{
  "arch": "dit",
  "dataset": "photos of plants and fungi (iNaturalist)",
  "moe_every": 1,
  "expert_mlp_ratio": 0.25,
  "experts_per_token": 2,
  "shared_expert": false,
  "positions": "learned",
  "momentum": 0.95,
  "max_steps": 8500,
  "epochs": 96.3,
  "adamw_weight_decay_other_params": 0.05
}
Rows from block 5 of a small class-conditioned image diffusion model, named by matrix and row number. Rows with one number within an expert belong to one neuron, the router's apart. Each number is 500 + 25 x the weight over its row's rms, rounded and kept within 0 to 999. All counts start at 0. Numbers have three digits each.
Before each expert's rows are labels from the 100 images, of 14848 (inputs lightly noised), where the router gives the expert most weight on average: "top examples" is what is common among them. Only what is clearly more common there than usual is listed. The data: photos of plants and fungi (iNaturalist).
# router: router (model.blocks.5.mlp.router.weight, 16x384, trained with AdamW), inputs 275-329
# up: expert up (model.blocks.5.mlp.up, 16x96x384), inputs 275-329
# down: expert down (model.blocks.5.mlp.down, 16x384x96, transposed), outputs 275-329

# expert 1
top examples: order Caryophyllales; family: Cactaceae
router.1:510525499556521450486482502522506504535485488466483533513502492536510496475489521468486469530493515506512497515459564528479534520479473511488488481489482496528515516
up.0:446517465509503491501475493533468494496530507524496517457515494523529497507524468508483507459488471492503518477485550473478509455519535486549485492509503475498453512
down.0:551491478538519540486485464528509510522524503495510500492518504468510522553481503475535507492458473494493474509524514559469456497512504512493469460476431522496495441
up.1:554512499500505492504527490511480469497510532474517489512478494533481475480513481528492529539477526535513542555513455512565515485459519517468539490474499477496540489
down.1:483445537499501538545508474494556530501554499504489505517486521500514493492469508481503502508541475477469509527478489527491444527490472487490478482465520442462481530
up.2:599492502483487558527516511558509481526494507475510460505474453519493512530538459521520501512485476525504484516497463490517493491508494506491517511478530489453465508
down.2:446485512484515452496547514473504489525520499497503464474503500516481448527471508487474482501535521459464514536487500462476500474521477509492505508493486492500521484
up.3:523501511455502521498492498524535511470471502547508492525502491526469519517480503513551475499496498536505508502473458535522540465538520484538526491487490459488512508
down.3:471445478530544528486519512507518542477523497503498495524476522474540481476539537480473515479552481473461511464552453513469438514474487497484505490457491468480499486
up.4:482486490458500464513528490481522483487494476527510440520476493527500453502481493533498473492539485467541500503494521509482501495521486491530519480522517518509521497
down.4:448534478484496463546489493470487482488496482510508503508484463480479542516498472502540469486487509495498493506498533500488464502473482517478502521526480460559480455
up.5:509466479489481477487509487496484526491512506488496460500504520549513478527487504523515538493487509526475487513467496487495571500497507471509508524487511460529470528
down.5:549497468525462521502524465483534484509514493531483501486515522476498488500480486473511527512514446530500509517461491535508452507445536495474499510510515489498479516
up.6:535485473543501520478514491534500513489511518505492449492487494514477504471531535519533501464490528484508519487472425482505525431495516479459476502481531472488529507
down.6:489518483471528473510451520532495480502531501508500511553507510491500498510498522493510548503525493480423499453484528453473505547529507485477507479516508529534462483
up.7:511503534520495532514510473474483472525489479507519481468489475468480562495488522507519493493478500500547488498513549500492495497503549467473522501464470506551489485
down.7:492468487532530518531495503500484529538495464475503475509528544497495478526472503486508476498488473497527517530518511536475493545479532535476467500523543478443520506
up.8:503502525455458485466496493499476543481505484517495465511533478493517456522514507515500512483539444495501518503491477490512513505554487477481475484495465512480515522
down.8:438450502519503453487516521441480524480475487497490499555487468509486514527486516449510502493486525480456466519508453479525478544488516485472495486519509490552483480
up.9:518509506489504474497509473448534517494516500506502542572445546470497482543500467491544504548537486523531509511532529494528497474499527491521531502508490550493456493
down.9:456583464500477503451503513470454477460482499522513539513484513471524502465502496472479482472503494518447501498490529473550476514452483491511540503516469505497537551
up.10:526503521456490496494514529495467521515521459494500423483493555481504507504493494473506504531511499510492472531498444481512512544539510464457493473514502493457503486
down.10:517478479554445487525524507479544526502472509511501472519509468518502483508450521528434450450516522497491516515502523464556518444454518491507515522522520508477504517
up.11:498506510495490474490477500455495515527488505500527479514483461537489479511469542498479482496515490510519487490458485514527507495498505482528497545508494488442519450
down.11:509501495530455452499555538497506548490506505534533485499481518503497474479517534506538507460510506521495536501496499504473516488467492504502507506477460522511504508
up.12:522481489480507545530524493500489469481462515509501499475511504477481501493519537522478494495534503526497524535490570477515471482440490534502492504468501446512508524
down.12:537487553523508520520518487470473500499478527508478524502537515457519477492517478536473503532479499503465500507504470511477525511503483484512514487512474518494476492
up.13:544498505484508513485515486492530535498487447491528483507462488525528552503492521522528501495513496481509524547547528473546552496524509513536511543496483474501557490
down.13:500498507514532498484495483517487489466526488515479510493526492461474513489535550491461476556502476469499471493500498514524485491541484475484529505509515517493438474
up.14:520491516544484536491516487503503514482526502521525497465488457464533458525521525513485489516499487483524494465500477514513468540493473504530475519481526463502442495
down.14:522507466487499532497480526494526509503453475504497519499474499517500536525513503473475456539488515506499476509509509514523522496535487504474463479522501461527496549
up.15:592486519467526503502506479494497538504513491550497471459494459473479470521509479498514456475523486502458487513534493507490509519479504432540498513499507482522437489
down.15:480482539476507470485473495483520484497533530479512488482498506473496521439461512480532534480501554532513510487508464496441533530506496492546506515487518523532494490
up.16:482505523509512514504491485500494515460477497531484498479499458492508495503488469491496530474537508538473556531464471518474497471530517514495505482471536539523491486
down.16:445500488482492538488474473528525520541516491476514511484533541494492519507517488495474490498528478515541485484486478467461512505517487504536487510527538487484475514
up.17:506473517495497493500517524533502511473488518568556480490507476487482452524477485477490478514516476464506512538549537488514524507548511465512458457490487505469541527
down.17:519491521507488509509545525472516511517491515512504561513451467505510517492488437436473541504490477518494514529503472491522535499498459504539516512470473516466532521
up.18:484493501509523483500519491508510529502494520473510487514530479497520468491457506520529484460523529517485516504485429520520464469517502498522519482489484475431533468
down.18:503490488453455489497461534498517482483493517495500537520527469464498495507482493535488550474477498500524542588460520482504534494497485490475495503492494488483506454
up.19:483515486512511531565505466507492493529488495464554470515472490462509517484446466510497498480508501478544521512497479508495551507479532518503501525523485479502560502
down.19:467518508511452503515480473505509510522483482540503502507499508507541514503505474501544460548521496477532489499480518519478455525504487495560481510521543485510522457
up.20:514503476504498470471508476464454522508524488518524485535504534512497510484476478539482502451485532506477459514528528470462498465522503504469449513509540473484491510
down.20:553490549509523508529515526514557533493507500510516476477509532496541479509473485488507526476487548479537484461509486531550500474480521541509525496496514561479517537
up.21:508482509515507552479512493530521529485501483526534525484492508522485477511525539513522497511482476497506513487494466513512475496482499495540507470483480502442495508
down.21:468529519511484510498502517511534501501496506511496485505477466518495466482491523499466482517529531479519502501477530491538523506533489480492517490480449501503502536
up.22:476500522513503563520463488489492497484504458524511492512525474494482435577487539509499495483518484517483542478493495514447517469485506472478505479482506494501541492
down.22:501556494459491526519493480474447515503528498451489464493521532512518508524509521492496481497492524478437486471542502467547502524481540496502513485560504502518478488
up.23:527502448494514511508575508450531523473498468498519493487498442501466492492488518454517454478534531493457520530493505472453514490488510509484480505537497476532466520
down.23:521525431478494492461426513464492508438494500506523511468512500508480458489526490537482544447469476519475500522464543582486490522483494498544456545472474472497484531
up.24:508499520506474524523501463516493536506504527491534454465451480536520506507508597536527521518521497492525523481495484500487465488533485500496500502457513498471507521
down.24:460500475477494523517507504496484516455488550457508529459492522502481468509497513465443472465481460516515523495526458473521466480516508499521532542496510505525510488
up.25:476479471525495505498548447472482481480511504490527497455482487544497510503542499500489507471492423520497474466514438467448514505486477476500508534487541503485523444
down.25:524516577472510503550541492540477538506518485508504499504481481498493489530502470508497540484447429479524489509462489479469507503528465455451509498483510504514510442

# expert 13
top examples: class Liliopsida
router.13:489509507494536515530491513515512477525513512505510504503478482526498550546512505491496508460504471519491505493522487474511499494498526500515462509528469473484502484
up.0:418507496507458503462495529512525498577526516484494482533508486530470471504491477488458508478486480489518521543504478511517471511475506530492529482482503486477536501
down.0:514488480514449509503503520499483516500440538506501520513523484509569493501464510527475508500495478470541541495491481511496486510554492537541532507458509536542490460
up.1:472486504452480520494482501463481497456483473537491482477507530527543500512495516545503493505572510497490492454467512476524526516529511497504543548531464513490493506
down.1:479515476519487485509543493521489518492528511479471492453539493509477504453501528514497466494460505547464520487516521496497488469474498478498509500490528479524511472
up.2:512495506477470486507509522515515521573501498512507477558481494495494485553516518462495486498520471501494549565424499530449458514527494507521512520467475515458498488
down.2:493490499527485510463486489516506544529519522508523477543491500502497484513448516460526505488488462524488540516551523531531456532490500507523489515489518519509497515
up.3:514489484467499468478509493525476484529500511502478497485452459536503464467547468443511516499524473499501500515522502496478563499452512497496485516495502532474492503
down.3:515485442520534532511500466534546477569471499462520510481471494484510506493498494458479492504478478503476520507498527503499470493522501453483500534464518493543481505
up.4:500489538526483468529486520463426484483466506491505499485551529506513518496530517560483526480517486495454472505489527506520497497522509504512492443495498545519517480
down.4:556467492493491495538504473503487481472592527501508508525493437493504521500519519537515462498555526504510479480470469464483484542463549459534476494492510531495477481
up.5:468495507579514510550492480482505485487511500469485543483527486462567530498519484520514512518538531496482589464456488505499479534516495479496517529503502482472479497
down.5:508490488447483497495507540504515488486487507514522513481462519499464502438541543494533568521513508494494499476513521501514513476472492484525480501505497528489509492
up.6:480477479563528500500483488515493507425520512507477522518506497482521483495505489535481497527540522517454478483551524505544565495446485515526483527506468489479504497
down.6:474507527481495509505507513515496501450481520514511478487503479527473532495498491507519488522515521516542465513488509482486521509519512488489517517494497446546517513
up.7:495537464493500537522468513480465468469502562502501485508560496502525477530495506481491476509515444458481496489488497491497463523543474518478461520475499522524513507
down.7:516432510470490504535542498471468532517498501492479485496509477481516524498478472480535484499511481478506525508463523530522530484512481545529483442476495512525520513
up.8:470492494497504514500498467480515507508526494465514515487468504545506547515520488480531503465452460472468497484507442505487525507456489496471500550507485501480529497
down.8:492519507513540502499544473442505516512485503502483519554495518542496546507481486506521469483532467520472494491506514492506510490458475452469511456481458533498505499
up.9:487499506541508435509473513467485490465486510498481553478515450493524528518516498535503468525507558484497498479554472517554526498464493527531495504506512487503504501
down.9:543491497494515486495514493487487511452530502461467525466512523507496453465483486481481487469480515509487502477478499513508516454515517521495510507544527531508504538
up.10:468466513530470500449507528469482540541509504506463465504516545518526474490474516477479507521491487488497471450437516515484540506471484451532501440521505533451500520
down.10:504513490463441474505489541475508508514482544518472528502513488491510517558549458477481481527497515492498541488533488511514524510515504524523474535440471504504515492
up.11:506495493501456542478491475500502513499523543485516493460478526507456459540511487489523540462495485531496478500537466471507480524501537538452513512510504521502551482
down.11:495498525521512517507510494460533494491480499502474469511513503481490430484511448448515460478521453466469525486538556534498508460469463507469486528519516462538519486
up.12:482489520509513547529518472447539479485543476486499502504482542479469507536462467504478522442488524506547495540510558488497516508503525490523499501477494508497538485
down.12:510479499474519538558472510484459493473493483527512542500483488510511508478515471460477508484511463474507486496526485482553510509477507486511509521490498509495486480
up.13:438521502469504489490505438491510451479498468480523540515525486510526499487495502433521479550523501506473495449462508519522488471484479472546558507479485458499492510
down.13:519466541523524501478538500496454508471459496503538479480469493491470518487486516459487539483512515501496486471491518465523517458528475518446501512486504448506535506
up.14:496504541466507511499530504500537544484541473538494497504568472505472556514467503485505507507527490492477507498492534500491535491468465445563507480498500484504514484
down.14:504540525503464502508465465528509521481477504484519554478516555465530477509490540507500510497521516500552460491495479457512505519466467510445513469537469489496466521
up.15:576508524507502457509487468528464470510518517509491537476446505500488485495513503477515500515485503527506488508494507519507529501472472522510507559522484497475465500
down.15:484515478506458536504557548507511501534504511487548520485491451539484495492475477494458498499495492612476505516512498493498465507552510524514506480511507480498493506
up.16:456512494569467498516492477457483482497527528470498487492453516504529504503509512500504536507490475511479479424466498497502530475502461468530507526506494530486507479
down.16:514504503453486518530512493478477458525494524521482511494465461478474529526502498512490522495528511476485516472497483466536506482498533543472470545527541541449498499
up.17:511490502477476491530512477525506520560510458557474469489498486466519480494468477548509515538520479489466540521498505529468504523519468519517509526468500493516511516
down.17:520522449508476418489519470492493525496520455495460492497517507511471494482524532469493466503480477488497501509459467476525517471546454491530493490470481465460541521
up.18:497529525497541470540499482454504504461507451478511501476483496458448516528501500512522524510461495515514533526505515507474522482495501466460560473480536473509490500
down.18:557509503469483508526502490509495487508490518517486465547538481476476509529542533514428461473494500500521498500513543484423480508472497475486545508508531523498457484
up.19:541521522458482485514502531525512499492520497473498448449523487506505522522472473506507480532551514466488479609501473525510515524468495474505527492500504480512455501
down.19:495503454539516495465484492491492547485492549500505489453531528520477498516527481505511503515482494444481478576502504526530516518505478554548509471485479486522547485
up.20:514504489508489411501531518514444527472484478510499496514490456485487523516497481492504495488491486488414506521491461516484493524508525496503530486471531577574491515
down.20:489533507525517493483484497506530474533468511539497448495508547513489446510498458536524502503511481475510501497513557449506522538486512513500507500498506488470470479
up.21:481497533453533503506491543492483482497516464488474516493404513482517483511498498426490502508491536513510512493514489520510500543513534442522528488500508486491494506
down.21:535492480533525470507532533504494490494455473462430503509471497485454441516506496457493484507541492465481500487489460497485530505499464529503529494494496510493550531
up.22:530520517447504496542506499515493519493492506499507474449542495515494529524484474504516459517491506458525489621528476516481493530466541436468506503488509466530465513
down.22:536471544509519487510518514479503506505496470506476486479501503496502465497526449526479479485440572491524518497481521474513469448542524479510511487526484465449468531
up.23:511508499465538485540512483537504506526501471490540532489524494510429494443474488542506520486465463492496526508530485500503500541513503501480501535476530510498460535
down.23:508516469482471496546504499523499507517516538502482503503469491527479546498506496445476496482443466491481468480535471541499531508478493470503499511472544488505468460
up.24:445498489456494505494487455488479466511496480506505543498484483504468476448528542504486544483498447490490501454503480469524473520504509514447501507518479502504526500
down.24:462495520480512531476520489463499516513483503483476520530504494515496516510567455501487502488518537459504512524522505531499525504486502487468506471506439501469514529
up.25:500496510460488512520482554509496528442475501536514504525442486443519512500429507399518492533503516452500515579520518528457520511497537473519500423501491475498524521
down.25:538502490515512505465492545483463522505504495504495531532480518548481490483494487469484483491566581441510504531494487513532510494457469514505513440487520490469496532

# expert 0
top examples: order Caryophyllales; family: Cactaceae
router.0:499501554497497462470444550502492522531475516485501549515513494519491479489503515503507524532498528484512519480496500557501453508475434548483515492500544529489531470
up.0:506540484515477501524489495475471480487502539470504527479461543495445537483520516519533522503488460549526490494518495488507501480470489487527462484495534475495492481
down.0:447538527526481437517485510482491446487467456470545513537517532513511507472511478462469514467477484514508486485502482525457493518483513487480488479465482518499519514
up.1:484509546530521527472480501461514527470506534488515530493490473486505488466466492514553537423512483498520506525509479500491500527484458486532520464478512472483494508
down.1:523490489529496480562483546484519491442468481512513502504512543537521516479492486512484520509474503506492491533497467478489459505519496508499526499513500489531504519
up.2:495484513511502520478521493474466542508476482457485477492520530470512488497496456498490540433501480520496542555502498484476512512520498484561520523469492529455488455
down.2:471500500466481500572499507506470504527492488501460477508494479489467491464492510512503486535499473498534515497495501490483470473507500492533529487552467521491462479
up.3:485491489467524521519529502442536486505511519497508497522490500482519506553487454466514477494508475491491495503517511511540513490517516511536527503542470573533500435
down.3:508490535493496522519497485469478482486500489518506530485491489488488511484519473473487503551519556484492514481473544498479461545524518473479538510477509493490522519
up.4:462504507507499486492480476537455510497493498519521482519469475518513456508509523552518497484481491514498492486473500497482506435470484513544523486500492498494484523
down.4:513517511528512518495503515469451473530519507559509496532514488502525541528515509499502498503518469480514528506493518532541468466476504479507485532466497528419491507
up.5:525504488495513509537480514508492513504520501485513431509499479496475510515476558496524530504480502521476535464474485494526506460538535526468533539492472492468495478
down.5:518542515508484558473471483467482521505499544504526520502459506502518495500493542454532420507493494538503503510518482459515524504514481481492456506487548465521511558
up.6:506492508439499495484483507483509499448500459516513477508464488490528510482501500510546505533526509481522536468511489477499523532516495507491515469479494458529469478
down.6:533494507531502486481526495488486522523524497494529506496488509537501496479532511484524481460537535504458492495555465557520517498495518463466462494498466524518486510
up.7:444498472488519520493483472487503502477506496487529457490506506503491493469505551531509478447529523478487500510524497445483510477491526497480480500502521504558523543
down.7:508460456507458543522488506479519490474506487451499535495511514502503491486494515481541475466549508503484498528513473499497515521512519527452479470520515448535495500
up.8:531478527511524523494499488497483528510490507547525530553493524502465468526427495489497507502497500481516575470522497508526484527511498468522535482484487535463509460
down.8:443478517499473473528482519557499494500512502511541495525490440532493517540483502482485457493453532514518492538484531499544482497497518487531479507515520497514463505
up.9:538533505458515509521479463497500494458508477553495510489503534478490476494455536516483501451518485506562490464460481514479539444488491461520526480513494473454530487
down.9:473476490508521478541479546506474484526538501582526539525477502472494489530520494429499472557453502491444471524537523527481454515478521481519484514471502514504473493
up.10:510502501549543522495494457490548503523488491447477505488495505507505507511482473509523499466469522506513506480471476494530542496501491476506547495510549478483502486
down.10:526510555486470492518479485522503522565442516535516492507512485476506478466488445494469525493492524550510492498523528502529492551456541544504452558527539489487537509
up.11:506505497497480571506484479498534502511509464544482488514524506457499472522495488523524490476515501445507506532507484492483526477502513512483506458512500457514508477
down.11:498525485494447478543502535481516474522495504520477483510479507510471454499526493463491485499512478423485502497488471517495502511529461498518536485516493523523531500
up.12:518505550477494511513513498481546493529494498537509535528541482471512541533455485477499493462479508546510507521484495543517493540490483517458478478491489534545509482
down.12:526524512517434477501516523456521505546510494489519477504533507506518505538512492502455554515486501453475503500495516518544526532489524480477502474478491512498517512
up.13:453505489447529520518495507457556511525481502515485457495490495509507500513458490508490502513533501520488502529459480522514494492519529483504544472523476477517519482
down.13:496418494531508499493539510476496499479473512501490437492512496477483556484544509529488541523475505492475511491530494481540479496545459487481544487516480476479527506
up.14:491493483493534554514465482499499471494504494507524444511462467489486479497471541513499495535495503528506467524523450504563489460566525485550478506507469486534512489
down.14:526519527497481482497528475503488492512491528525476512529458491501515499498484488537493474472464551500506532497530504501464507523485505494467469493496509503498505510
up.15:523512507513478552541499475482481489502530488524509483465461490428530521522525517477529498521503488520523534488484511496508485534488517545490508498500529464486475494
down.15:464494512560482521487481525487526537525562515517501510500517507520466535458495545489464491487494478527482489500539470500518517448549499515484494471512504477490472535
up.16:492509487480564521486495479494535499477501482511532468507487511491505544508482471514479526503500507494477501496489456496511488472471531485521554463484527480479454480
down.16:517514463526500520536510505471491496495466484476501524539482546533498483473532498497493509437503540501543464546497534519487475480492508520511505487482538459507481512
up.17:527501485534530483521519446475510479481487491530519545450492489542514523493515417497486514494492474495518502505557498473542521489477515482531541533502500476494500462
down.17:562495509503523508505534501543519500568524510524488500490484481493499533500462508545493481487442473506502491483517485514480457498483532496499503507505494468504482530
up.18:507488509530484499509506487475564569487504523526518507515517493541490489510498527514506527499498484476528479535505492497485505481524506512516493540491514503514510516
down.18:443490500493481506511484464465560546487517513512494542512513502499512537458479505533518487484508463501559507539455522496486470492522492526481503475511478496494514538
up.19:480520528477506543521518493450509499502487487546499517472466526483523575526504429486543526478504460482475510485526528486483505499464487524513523528518470481512476491
down.19:493459518495488507522509484515497492493509477496497523494502464513509487488456489494494564533539447494493508489465504508487531507509436501451481498490550485513514502
up.20:482479526508469498546494499457473528468485497520535515452555466485507548501475534515504527467515497491498506513467495495488493513534477517464469481467527497506495466
down.20:546505525445534454461515516478517516475481497523476503490528479560499458501525500478475455528478533506474451520530506492532454478492492488508485529514541503514510480
up.21:463531514484491509499529522469524518483499510511500527513580512503504496499473458481517501498486518513532486551534496483437478517509501459459501466519520507481506498
down.21:498465514524585510496478439537500466490517502489493547494527521484512466483518506481549510501469529484533504528499513477540513510518509487495493438481477476522468549
up.22:512489492533505530495540461514501512461490493516507495559525496485481537521494497542523499458493472524511480524499495485492527518506504472453511468480515498461549524
down.22:452533503473505529546432517509475486449502520531503530514529499515504492488513476537492531511535468496493498546495509484513470512507503520539527478526481503465495497
up.23:477491503526502496517538500495490507494479512491502480497464548452548483514481527514506507499517474514510514519512503497583497541506477506516506479497490470455519495
down.23:499475522476517469516460496559525524493515488542541447512488480516481540517486479496553508526491477486557513485516518516493516460540508530491511505482501530500494476
up.24:496504515476522494471546495475499504509512482474509467547504489503506535496572522500510496503506520532503478479492450490550483498519494511504506516500503508503447462
down.24:452501487524538516543489521479510537530488525519494465462459489507484508533478483516551540482481509513479486501535544476509488489513543473500533520532442456480500528
up.25:544511513449537501520499509514486499464521477508477483494516517538498494479485526474525471494528479508551536476507499506568541538516479477512537500491506476523488481
down.25:504553470472514464548522461520511509489485497519478511452442449536494488463508518476490519479516491514526504477514486471480482507502494512507512480478525532507510518

# expert 2
top examples: order Caryophyllales; family: Cactaceae
router.2:511514532536484475481499509491494466494509507481479510514475518553504495483468493475490526518550518514532464491469528540486473473527491508519491495484523520530521566
up.0:487479510493486482494492487488503517492481471517527492529505487482487507483504540509506506464498486470525491506500524476566535478534553521510496494500492475494534484
down.0:556476521478516585497516506495535519501508538487490512461537546498494490465488497490470479511487537459533458506465507482480467536484502529523500464470520517543520491
up.1:487491494499436500518511506512512524504487457457539490529511503476533488516525479493483502461490497446493522528520458526542471504519492531525492471487523538565497495
down.1:489487474467469477488523484483494507505477497478484499513532539491517495444513534482528518528523476517504505474520486476472510486507537529552531498474510537481499532
up.2:478496484532532528520508486500510515475489525491500488481525490499477497524454423457501488515536509498455483486550484473576517487448538475496495511502470483543515491
down.2:528506535529520475499484468525492484502529494481530468511501494519473494501484520534509487513470510503518476541443545516413485518506543523508482486475495507540458519
up.3:469490479515468512514503451502502501493509490526518530454476488470504511529522485511518467489502494515489494510547528496482487487465476512533516492501524444508492468
down.3:496554500472465547552514549540494567450511524497525515492484487516486550466487427521481485465507509528530493493451460498504496500508492469510508474488469529527519456
up.4:508489510468484536546494492480530503475513475483487505461518522501498570495498453502520500493479446494520507509490495519531516551487493502502543481465522493484494476
down.4:508544492501545489468525506490525484488501505501492505482487488483506448522491471519509494479527512492442503492499502465506529516498499529532526513524508491495487477
up.5:483500541502524518476461470485463505476496499481494455511469497473533562504481526510504517486521504475550507498566500491574495525514529520460480472474526507529495459
down.5:500447460531525481474500460487507500521528510484499472502504469565466553507503506477534465497531529510494529560498512491493485537460547530507526526514478509480516499
up.6:531501497507511534529520513524507486507491512525476498487488500462536515523499537508490488516517511476522543510494495483501493492521563454484543477514497464487452504
down.6:524477472529499484478488466497484513503508507472489524486507521539505523505518504486492471495503426496475553522496507517483523504461493477510485494555513489546534493
up.7:510501484543495494510504494468513522488474524515502488575502484493525508535448460513527535480515487496516491514522495498498510490489523508487465515504513520505469461
down.7:489568490485487527523470553482511543533501500481465514531480530491522541515503517514519496510501507521457497496461526473533471509482509471502520532531511552532510491
up.8:531506527513478515510551487510482506527489474551470521451505460506498481517500481503473485510526488477497530479485534524473484560495476472499540473483482508479523473
down.8:500566494508471517522464481484489502460482507472494485489523486541537536485506545485500515422512488513458502480533519541513583512533516500474482527497480525512511497
up.9:490486485523511515481521523503511517506544471481522496544467491501483481515506486556496456479498491562513457560494437508466516500500505506500507484501536529468536492
down.9:452500487484523481485478532526476486530533495502512520535467521526522508456497499493470498516533507514508491494471546500498473481471457449467535498501497493508467506
up.10:471522504495542514507520471489499472499513539510521488484524517503473541487537506579496509462477495499485487496527497449504532508499512497479518499499496510489508454
down.10:549521483503530464495445514500568519453484466491520480516478500525520471514522519483542484480512487472460565488520482477515495505502513485504476511525506430549496553
up.11:488488496511502516511473522510534519498492495532497519522477497456547535510479486472521503488505493505495562495536453490500504505493503499501544472466471440524535483
down.11:503465478479525519480489480464488497460501524514520494525515514479468497501480517497528509513464518501541501489500517519530516482472494525531483514509482547490521532
up.12:482493480512511509505466480505490481509483520494476461509499476502486460504466535534488518503510484483499487518517543502556479499536500496537498507498515537443529497
down.12:499535499506491489526530502477456430531479521552491471555495448498514487509501518502469507504477509482508508446514555523504485511486508466494491507517527491512502513
up.13:492521504501481509518507467512522478509494495520513520463507502491546529495528489502520495464526495530514511512513437520523488517476454475496564494504476480478500515
down.13:527495494537514475537505479482501490510471466494494529546497481486528505482553510515490512449558492485485509470565512523498510523490512523489470486522509531474482549
up.14:491501505496493524496518496541504522497511496512501495485498445515485506474494586503500476482492516509511538518521463461462519532506488502492474484468515489530480549
down.14:507455460500483574514499488520461529471551499470520543535502534474522543487504515486441518505466429527532507482496505516477478537502506502499485496513514486500481538
up.15:547480495486498511496514495478453490510509556485526447493488477574475496512508541507502502525537452504522541484464518474534513509483485526491474546494466473493478504
down.15:508534464479477511507491515486521438522534524534509490510499470459482497512500488464489474527476504476484489491515515470514469549503469484532503511508546493463524508
up.16:511522497505546525524447487481538496490500482454518447499479486522478511507496469509507503490471487505493494501488478504535503475501461488473482545543490474456500456
down.16:501471517509464494531507492479524521520438478480516505501492452467489487477531512509443522517465487494516513537482478518476472476504522497483448506495501457483519509
up.17:529503529496489505486507513492491493487498544496553488524507483541476513510529498504505540502513453507519499549513477483447465507470446458509523508510501512466503502
down.17:487518521552491440510500538509499516542487488485489538491517488481494491513477507495509532528522489514535518529493487518504503474521476519556491496505523565510479499
up.18:433487494470496541539486503482503495476475494519502532502491473508498490501440503465477501451531495480508524518507560511514495499506517492516480492508467503562487509
down.18:501481502547466429489516489495499532477489529516514518527498563452534455505473529495491468486471487519480483517529464531498500482484530531469493493484486477519499473
up.19:550516502444482522519507502502523507475526479519515477502490489467474488474466479461525491498530488460504552525480489496513500522533514503465490477479510440510487488
down.19:504476483480493513514551557494485456526517509474499496498468485538517497494542495469499552495491485524526470534502486559516504486545513536501512480507470519511498518
up.20:481466523499464549478481449473514493472487551518484498475481514460481562505551540538517505504527502537491484528517511478469492515515496529486504522492495538541495474
down.20:500451500504514523461538549477528475521487463494517468468473521486471513499428500518510500476440507512484535548471481510501542540477512487514493559502501489502499525
up.21:532491515517545499502505468464482533453481482533530470530473498492490531523456522537500509555527458511557527511509558497529470515524461474498530509505491442489507498
down.21:538550488540506491501464519468509515471512505518554510488512518479496501477500478522522535481452500512497517494522511553472522511476514495503464536520485496474538473
up.22:492526466492505495477510492494508511503522490450494486478478486470480495530528469502499496531455480529490500523541484488487505538503498485476475494524530504518480494
down.22:480497539488506508490526486546527500480462470526518500494474504495559486495461508501482484458522471510520471505482516504490465496481485515478461479504464488496533496
up.23:481494493460475490481516486472513524479509523530494438533489483499497501560479505531511490475458472528529468500490505501473521492515500526531515488521523484484461510
down.23:520477515503477510506492500547505511533484504515501527531482533533501541522490509530536490504508505492437485518469539478503477499492503499457506495533504469482527510
up.24:509502489543476530500517473515498492514499493507483446474516477540496471495532570567565525496498469489475539490538442515504489524525504495471469493467523487480504487
down.24:512518516486530520502502519565493462467486521462484480488505473552480475507496506466465474479492503521489489424510526542498484491506494495486501496498506520492498487
up.25:463495497481491490501483508494499495517488503514482528458502506551520479499469525486470492531514530500543521518499487487571496513521544512511495454503469507476487466
down.25:501531479498480470540504514489531468525512515539479461534531477459492473490497544534518523598479514508474504462548486511495491533477469493514531482516539560526503511